Rows from expert 10 of block 2 of the image encoder, named by matrix and row number. Rows with one number belong to one neuron. Each number is 500 + 40 x the weight over its row's rms, rounded and kept within 0 to 999. All counts start at 0. Numbers have three digits each. After the name is the row's rms in percent of the matrix's.
# up: expert up (encoder.blocks.2.mlp.up, 16x64x128), inputs 0-63
# down: expert down (encoder.blocks.2.mlp.down, 16x128x64, transposed), outputs 0-63
up.0 096:501582436513570547468485505483504530440582563509436507412526562427482485522532511544523507470521456529487477478476429557512481474565475497482500563521490457502455569482490446451503530498449523
up.1 102:443493472525497523416478499468528508554530483514490542504463501493518563452476582539573525491471492489515508536533441470478551493521463532465461476409564507452508567530506493552516515618486541
up.2 104:409532524468569503553463507501567512502525507572493540452461507463471446501483559559506423483503486493505440405554461497482450442520499474464500541539504549580488532506484509564471473473481520
up.3 096:479525498465485553471577487454479501567422508503480534428463490448502502482448521464490510510530543489547499465582475546511466533468479533452542535525445537543493550557437531457535569554509532
up.4 104:464480466444562427431472514531521525478548498573495545542439567441452558464505527445514464474522502478534518515475558593588502570484522515540536461563476509490448552560485475478516531447454533
up.5 101:512470554542481543465458526457467485487493439486537544511417564467472555503532590507515530484538528468456485512552551541491429421519520450549472509443454486451533435473608478437458448546521561
up.6 100:565506517486556511529473423481544583536437500431514518520469611448474527524480456527517520473528551495552488499472445480532535456574492551474513459526495496572428462508498583485530480503479402
up.7 109:457468489505553509442469505511487495506544535518394552504464449478505430511569525518494445482433472531521567548464514531561501506505446547502413485451516441475485504504547527458552495502527531
up.8 100:530530592538549492530507460584514535426518517448483527467483447538466521494479480517493493525429545497452505412520533491437489515503562549484532540448563518429546455498444493457521549577482510
up.9 102:470526414489528464530500527501545558488522510593449394487504492465476510589460521458532488475502530584502519534497574529398458480469535560493511528472508513531545486458462475523434537448571511
up.10 110:485475517461506547478508499535478553495517528502530457400384497514497433481491494522434448519488579515492452545503521456522490526421501481499468483533463478471518492536543440465424572539465494
up.11 100:503656476564495460494503456500455491496527532495506472473491469476540536552471543409521526544520550487474539505465438436562534460488495558496437480434483517509534418579475532468469570475496500
up.12 101:452515482510492459509466514479468483511501426404550490506558523441428485541481532559432537539478475466535505480508473553491432524508472513540408538528522480558480545517605477527525524483479493
up.13 097:444517493507532433552462521468484472497545568476507482492541533458512553512519501553563399554516535469498493504494445451440420481569473493484438516517475547518457531522454422549453509472482497
up.14 098:475473516455509546527517458495503465525493527504586437543490465415445518460467393484470527520517466515560533459498514495470498560550516509465485538524511566574467532446524455491503531500523470
up.15 099:463449461535471510460524505469481550434498506505520528506514558507612542496489449422524556554429527500490463482494480456541553519511530495449573394573470440487537455523458506493483481474484563
up.16 104:502512488450474439589536479473516518482483483526499508542467535566455509504450479469491517518531527530523582496498496527506470517472548440572419532523558504391533570512496555545477449504480449
up.17 104:392542598440537501522440507484572527455501504452495512480489545505488518487505489522487505480494456535565517538520473492490478475485480460522452512489546563410502525484513503474535526480474437
up.18 100:507536521439533559464481446511506464544523602488536490506559578460464525384492507458521494549487490475433455453535534517519483402443483500436482437496507507485513443478537502523518462584479494
up.19 105:445530516522502457447501538497541441479547511450542511557523461547557530477457452475518460469479523482529493469469531549430497502512502543594509542460535498427547584480513416455514499550517528
up.20 101:409536533495471450510529492471416465450532471471500505503448481456515514463515511486487509483465473479519486638567529496553546428440537556446435517469482530500524527502530586541575535476553461
up.21 095:502460505560500527450522503555446512484472452526511476436528529487512538458524452503518460567451546577525482474402463582571523466503509507501564526558604452469517465497547477503482496533524431
up.22 098:494487617492544574501524544590501473450469441440555479409526516518442482440466539401467500535520481487547543479490510552538440498475480517518418499540463518553461538506514490522447468506533480
up.23 094:521507481465453441460457541530502513516524518513569443438582568471544499428447543491464521510478521489510460463481543495525586570484543489534562521538522389466531500484415471543490491494451486
up.24 101:502544519492554490554468501511492554464522470523509529480512470426507511529526493471510506473571526495467448524463553528489464516545504459492480458506472541516544553504565391486512457455491558
up.25 099:465441505471570520434539489494490524490510547577514532559475506441533488518513562479527459566479482472488466517545537455482452489467491498515550399543483483453540552446637444526486556481536583
up.26 095:515494505514504439480565509509474490481588487546424503550577517577455572549587439521497536493536451486494473523468478549447530457463592469510490488480487450551487501481479486532487606550528507
up.27 092:506572546572513538498530553523432494422465514433490483494525460537493510535462531483477523483547560537518521461480533525514536515403627525504433430504499491438442494565507498442412490515479463
up.28 093:528512495493494451499500495508516509432555454466520452491531456490457450494469443513532520527563497459481508521452566460551486478475539508460506429473538469493515406468505509444488482437549411
up.29 101:406521469546439504546456513510528465507519612502514481463529458423523463500582467508410551459515524501443581510505553479529504548526534528397518568502490422490495513467554490470453477546491548
up.30 091:476540429547514521528574463512462505558454498501497464540470497533492516497451482499428541508580463545537516464502533488518501533458439553511495494477444443501480473481421456383536538549597541
up.31 097:469483413469428510479485488514473492497499476593530510507511440474497521468477530605477535524471482485463500566527546529547475491449491493478591525500499528517518477555501453460474560535484458
up.32 100:471461539534542537504462574474534401562505529492400450469437472530517454459478494474548484473398526492446475480530480452503575423480503567543487493451498565532441527547465476516509562472578471
up.33 100:478513507515500458461616468554477524522495485548508444435486522546560503445530505486529524454444523382461472449539579533444475484507478485468582478469501489464489556496483525473477547467425487
up.34 100:444475472494578480552466615484516588476483432469550398471438477561558483525479477479542457481586485492437452512485534496480411527523539455472505500563501493455467476449519468581460474537492510
up.35 103:477527510596549519462506525504481490459502519535565443521497521491428462464581468443524562546542486553449540527529493523489580498539471536472440480480408552470491557505491483442485484474458537
up.36 102:448545465524508391531516540498439518474507461501508462564464520440465483523547472480545475486514560532461500569523464523524504469537447503423499551502517455469494493477518442436525558440476544
up.37 097:510519507475463540577561500549482448473522592538494450500525488444438493488504532442496502486506489517418533461547489469467537461543513533551400440493507459474452469493485502517552462559506492
up.38 109:491466506473521499523449477484504404552563495529537527485500470455444509477576465520475490516550522482466451551522508595527491477538528459523458491490593470500561429427468477466524494492462482
up.39 096:445541521616443541524484606530552471541531556531524474462461429465515564469524453485545564517517550482490469489535485475455492473511425482555440483531502496484532460497489471471450481480443461
up.40 102:478498485488466489460419537521576506519553520528505540555479483416486504501564497484517502610535441572468493512548436444506506490482439492499489499483560490575553434549488504513485487497460517
up.41 094:445427497499498527504538453552497461432460517489483482502577524504432493538489518486533484456494460445480550533524557426475473575462453583459509486539545513493486450503463469487513468540448503
up.42 092:485541489407506472478484556447493487487494517507485499428470454511486546519537548516458476537526527475507550462595436539496548483458523524526467514514556496487462489499590518457534525533470487
up.43 107:477491526497527433452490532566457486547553533568556467461420495501482540427539470518506356474583525530414498481523438542503488468497505505486512487508513497513466523482530521527549472510498528
up.44 100:549498464499524471494509472496472469527428402525544534465486480509505475482528523556476491471473554462487541527417480483502533537493517502536541497487546439465529429527516488567498474554476497
up.45 103:480520461537465456493509481492527553512425465541501476436498559447459500406548509500491497516494519505557456597444500522493475447453556443575517465497505484583428565554448511459501464415509515
up.46 099:494566540482486487499512502535530487573488509462546525525461486460487556486426494502500467471520490454440525535478552475523449510520534529505418476543548526418513510494517450532511517529543479
up.47 095:431526510538462479481501522471561490504483391489521489513442467518506486541484550482506490477461545473484429573445495445460506537468507457416455545493449523546523467548560576491576543492506523
up.48 105:439494506484480444536524508491570545547539502447452542497468544436564449505523533497494498522530438557503514581461459560514491475481556453452549466505526460477535492482501537520506564509559442
up.49 102:554513494528564584500470417534494522487492496503577566520512552503500524477477494445465494535529487461481518477506553519497465479540506440505476447556518438482484509415576551391489527477435483
up.50 104:472462506551550470555453548491555543477512430550525517556484462464466482538458467494514581419530560480571486522560481448466526460477483490518483473498502469512451560444493427509514480474494515
up.51 099:471477520494473535472443451534407519455486485486502474467509400473515434504511559486491496482533518499422542441469568502469477497513576479476514514430521518467521532467582568473469476520466487
up.52 101:480484485459476555506479514434438423528556617511466499540552523523516507528545468457456512490519467540537576463575540502496512476525502466542507474478511435538510440492488528588509453416492526
up.53 092:539530582450510496472504513534471551488520513444499485475481476519444483555480526510456505481501480490514480468571469555516559505517530408576494541588393553538421442481543498497500537513505478
up.54 099:511490510424524479454546482463382512499450597524544535561429508500440424405553472527552490523521485562565555538485495478432540552481463476504569421441469511507482499413515487458523478483554473
up.55 100:488541553448507526521499476540549557562502494483485476496509469475455502488544453550472430507519481557512580500480532399555475470453459508552532492492548565512502508495507510494478521464431452
up.56 098:477462448506469427512455510552537568471511488520559538519434560437491523484569483492526491527552507462477499491508523395520476560493536547490483462451544479481538497530434488451458494432502519
up.57 101:534524458418504479496496555460449474483517582490531469475523550511545438446451513458536541502515459459494531507579459505555557513493521508509397454530461521540460539465506493504477507560552482
up.58 102:479456451519435518579491534522519476483503508448497503532542568498452529500578476538479540446472498514501541499568478500475426453531504434518509471511577590511530480475458434419465469534510611
up.59 106:492518430499514465473465524490539513523405518523520488550542488476534513511439446509538535465509441476500467501487558380461471485473504548538491448483519475504565502502464507458475483528553585
up.60 095:572471544503495426528500503464450512506546512472466534539390407488466496554474399504494543469574522466504567431491497465480508450505541568466514514499494541518465458491517532487493535528531504
up.61 100:537528541530503544497487540465557552495465517570540559513450520509455498468561487503560551498450560509479452513525478460526549542583472445517490477478536522566483501485521491479443496550478457
up.62 101:484562516432627396495467478530510503492507559481510507503492535479563485487507487482439469504536509509476436494499556395549501482602504489498471493441566435481547494548535468537478463509543512
up.63 101:485513512435473418535579419521520526486477493487470424552523464504499519460534587452560466534461459531539429554482461493468497455529538464547436535531462469472505506505496501447471519462491505
down.0 098:545469474537502467563431559484469465538467485454480434543524522475460437558485540495535474566477498534415447520471444520498521461475482547490446490567509553491513485485481481578428480469508468
down.1 100:481534413473546546520515525498451467545470512472465523513481550438554496491487505531556480474504584490494508536485515588463571496545596525494483521533490487432563512488465516528534553446475544
down.2 101:539497509530518497502534531523509442465473496539544577452470498447521553465461520471566608495530488480432485464478513423567564542481559472517550473483428482556486459493524464481472465499557518
down.3 095:537508487478498472481541519522520536493522476495462459515464523452400488513510512433479476524598430516436528491520464503518544518519497591447503468547420508571521458480480514541509459548494524
down.4 106:511496557459505472528463469539497496511426455458560516521514507529529468489550495504532549479519546511480518537536547482407527511484519532508503471490572474588520465451549418484470524452463599
down.5 099:480593419539465472484555546554504453564517483481457465473560515429497523452468508516523476513558605482489508540512485492435517492502486454505579472537505489526444613469517490470467494599538475
down.6 099:464601469481518477548552491438420445542507516477580555455442475485517514528475475441547529437460462512489476508551576484467537485513430426531522477508473556505460517531470535458498450522470561
down.7 104:555486467509519545469512503466477481489489547584516478520508475500551516491500486462521483539509498543469477522459486612520466513538487462566483477493552513537500454517423513449567497465497519
down.8 102:453515407507510531386556477471476535490514523505521501590464541493563512523468502465515583474485477498490584526521549511487522491473528473479527523422453518473472472594542475458506470463487536
down.9 110:520427583506533580492482511530467528471547584510501497520486521548569466546523502494485480498526544493497496447536504463543442513539518474547501466556578451499514483424470408492536491456460515
down.10 113:500468513436501527549567549588515503477463517541445493517521510466451484500498569546561520506553484473529469488491500470500492580496497554495469598514427529518500472568522567506448534576425552
down.11 095:464456543591514460552438422582497528520490518521476436468444516523482462480539536543416459541481540541502512440500525480535481538516491484471453514559534531451550469543504464429564522451453583
down.12 105:518508500588544517480533470546493500477491456541535516552548477466523543473422585449470452512408512416571582478490492486475467435520553504522447466551447560497447574486446474541578501477446535
down.13 097:506517545509482533462443451525515490474440456413531497479495505530504482543497511454488502466494477461482496503445481520546504605543504532495508453490463514472500459463531442517632516530465474
down.14 108:476490492476511479543465553537474483473517493459523480541460523512546601580506472482499474506488498530499491590492579469529523428515529497486540488469506550504515593496443493536500449534503460
down.15 092:530474470494518449479485522492464475530499433559515544471556543498490509504531462427489482481450473490470440501535506492581502470487538475457450525482536484456470476512566493365484463524450501
down.16 098:501506597493509472542538495443485504469489474555474402478492499461600582475533510539467454506532439560514545493527485508496532560511493438516495561472508458524410560478468536474465507480549511
down.17 101:493430420543520506564551509472477506488449518484562567515443465546545587467497410452570481561490490489477493505494524486489486447489495439523479568491433479488470467540511504486589490534509477
down.18 096:515517490519505498429593507572496486479523560513527524423554550551553510550436489472507481478428508469518493466461512513496556438424500524502456477521476468489463505535499501480592466487481478
down.19 103:557484463447416461408455541477520479548511549506559484489502524492476463507462503536468545457535509509501521428539554585475462577506541461521457517530553467539555484478514505462540515526465496
down.20 096:582485525496470472516511421496477582487486520506519555496520540576443508524490511515398455544529547505522456467468506513443576553540553439446478448490493434520503477468539518506431562496464459
down.21 094:552475509479500520489569508454468506554463522534467491573613577532471500586476497504512509509504450537439560508478518565425438587475580456520462503519547452465474543456470482496518512489494499
down.22 100:472534469469511457496516569511444421454416506489468460440440486456491512497504543461415569481511464487507462438488460497458479420490581570547512500510498557439501508506521542553443453517527476
down.23 097:525438477515442456490500466542512509474469504532402532506391574514476514519535439546528526563538492463467517488472433453560478497499504470498407482519468475476533527492536524468510445479534474
down.24 100:524507553484469536498531494464564536514498463546489546496566480547413584505508501510496551525501508517585508553483512475512521468604485656516503542504468485561468479466497508530466472422532471
down.25 097:530473492527509472457516461538542511474486467453509522518498483499450556543513545456528537500528560490436530484612557469562438502489509521504530444531444493505498470518462535522498518420494492
down.26 093:552559500521527443490404463526467479455479575457481509507434555521534445542570524500538413473543517550602502473470506556518437524513499558494497497493494540430475493442471458474451473481498519
down.27 092:542513542508514497524495498467567433525533565552538519439517543509476572539564487436509482504513469465466494506490512497454460463505543488509532562500503473466467484493495448514458461486497461
down.28 090:444518467528456571604504529459510519442525483543489533507466460497497416481523506552490460533486583453488501489540526539504523465509493513488470484502538511493541554569490538437446467489490515
down.29 096:529432585451474459501562528439600555539536460537564450499489484447434500486522505458525563433532501417469463520529489519549496517431538539445507480408435475478505582508563504552521523456502474
down.30 092:435432488450584456515502531491409474532445506487515545517485466498516445496516454507499580477423516486549434476480532518542452513554504504555509574523514498540555466520473478442451489575464469
down.31 097:556499539577528422477540530459445476496503419485531465492504449520466436462496455529512568567526481547467508507544459530565561512560538477549472576504591483479521481550522583537475477502494564
down.32 112:515561468526504505509493521561533515500517511480545496599541514457531485452545493535471543443505487499450439500472443544444502407426423473498502480500555478476497423461500483585483499483561521
down.33 103:459500509455476500452499452513530534527499491533569561462568523530512447553512566461463426477519507499508551528498450540494479525490475376459538481463525442499552460503492486465418500558453532
down.34 101:408501542459529560481558462463516472536471403457440479528574499518486436446495501545519587449556543456525508532545443487483532493472534450474445595495450485537485489440572485535525449497459527
down.35 109:528478507524581445502429451523567462399513470482604496497518533489484482471484483439474562496480543458541464497479456483494500463505479489526552542526517509528469483563461432425490487513524460
down.36 098:489532430499530515486534475490442520511484560489492457534494481614415504471484547456501479504438419550493586592504472492472571540507522485447523606546525490515508507496527488504507524483530521
down.37 096:546547544512487546477496487482446481490508540557472492487544486485478581523453495473503567504455491487498542521487553467453512485552516554527587419527554504508488574506522471454563508520507520
down.38 107:473574483419475505564549498478569519553454462479518575490530527477551479507504488522469465468481511516489433509456475496476496456604462535443495586524482462444539437564557539501486440549490546
down.39 095:422557567540435473461495517488564428451530509468581521514502493541581516458552454497505483497469544498518584439401542491446513575472520581504493521475500428515464469498499486538476433469496475
down.40 101:441485429478446549441465481499481456437547471516529438497477514562437530461475509439526473612422484525574456493525516515490479523493516554486531504460544442440502514576446509502535431493468523
down.41 098:456488536497470484592466492404546480449520534470482555477504467519536484470483419450603456511539554537480491542504517541459483529543539433491538474497427552544474516520497501537539552483477393
down.42 096:486504502520487497476457502509519556512542470521523487417476499413493527528532568550550590505481555530464567498593515498474377509530454470458510435513524538501570440524490470503498531470507436
down.43 109:552483501458485543507492477523471515586514526395482518471451477430498440528564511544525461529448467501499474508485517496541501556430467465505487474476504505436447558512519501551435514541543469
down.44 102:498496481396420461605465541512532546422523495492516477484503479539433517522464516441438468490493514526475535488473528457496501466477448342466521533465497540479521485497459573427471503496485485
down.45 101:496486498457487529534427552506446519523517514498430520471536557577596496567529490463481526502524472544465516490498489530546531526487435552461461536477431519496501495562511528436558516495570510
down.46 100:547451557524511487543463482542495559589541511469523539493485477495516445471445448473441499445561482487469456538496518521468479510512553538553539520501570543517508408527492540595609524488529494
down.47 098:563421456480480496524513477538516538508505496514477531522493474518567465583463471524469456518516533466563571554515523545511531483555536551518474535525442450509510480448494492493537490472472595
down.48 099:520492502511557470549435510534491526465480477498557572460448488481467551508539542521476516466430505454517510557474577469508456512472536537509495577501528452438477485501386461506513463523568462
down.49 105:557495579516499506557601442500480514522513476453522430503483541510437444485426568513495556523495453446562490456521490465505478491523463500536535527554478442491565485486515527451447488494461479
down.50 108:493549485557502539513505395482540500499493508508515556532441494540516509518445498554493472502545517508516499584572488530483510556424525413515539482437514471501513484497428490520478554551519473
down.51 097:429439408430514506457505446476489519436514493472519466534461518528521517492490516494522471563485503473501499473534482550524492528455516589459444520442512447438562494544520461473443529498562502
down.52 101:498488523470447490500461539498453516474494502486505512541533557463529452483598527522532526497462433471523536537461447387543466445469549530531487498552496533490466515485439529522487486489475514
down.53 092:549526524458436541432473458525525479447484502523488446496515519477543476576494445470546552523457541497477584487533485426428525527456476541449513472558605483508467560404494513474439540458517507
down.54 103:454555493549483545536541527499458497474437421491523556441510492497441531448409489558425502505571496489486403496460512528476476511498510506518556519521436542424493577474537502550537519510477501
down.55 095:509552446542548429521536508522446506500521512504556536407491515545486476442451490528531554437479494533472497505464453512583506498568462530529583559455548516555501513474575495464600500518563558
down.56 095:465518463436546495448513532490475435493576528494534434633463492517533555431481510582503487497524532566564503526492421518531505485470459467525470523475465504447522473422476528431509521521479484
down.57 104:465459519469507512485469502435512527524488536519514494459541448482494456517491540537571508539475456531517438473486483518558518467514441455512402485424459525443469571455533625532455553507533556
down.58 105:475547466507548520504549544437610548451503568530414470507544485525450533497486502481506443459476450478525498528516553520500496495446581501550457508481525503550509519535487537529478518527494483
down.59 103:492460493517526514528472497519499471494463516515488456448488457483499522507503508480524541442473447505538500415473520457488565518548455568434457401444472431538457501505516465527505526487510542
down.60 090:455505528572502532421443563454440489506517461483451516471471449445524529436596533540570420456537475475509490507548475553518520487513413457484521448509516561524486557463464524499487540514467476
down.61 102:527478494528486517519454423508495499474512526496442507509600506468518511514541438483477528542504563530546507527478540461505474405493525402539514452508472518494474562497456535548531556538510501
down.62 100:512541488528507487498524485495458549498443546487557476543508535452520485411549487510438433459473410445466435509509530476534472543503503474475481521493483438543575516476514557471389458550529518
down.63 103:449488515530500480477459581574513425517488539533442527493466454530436531465514488576478475506522477544526450508470464469496469549450484578455502514513517525510493528496526489549577485457384464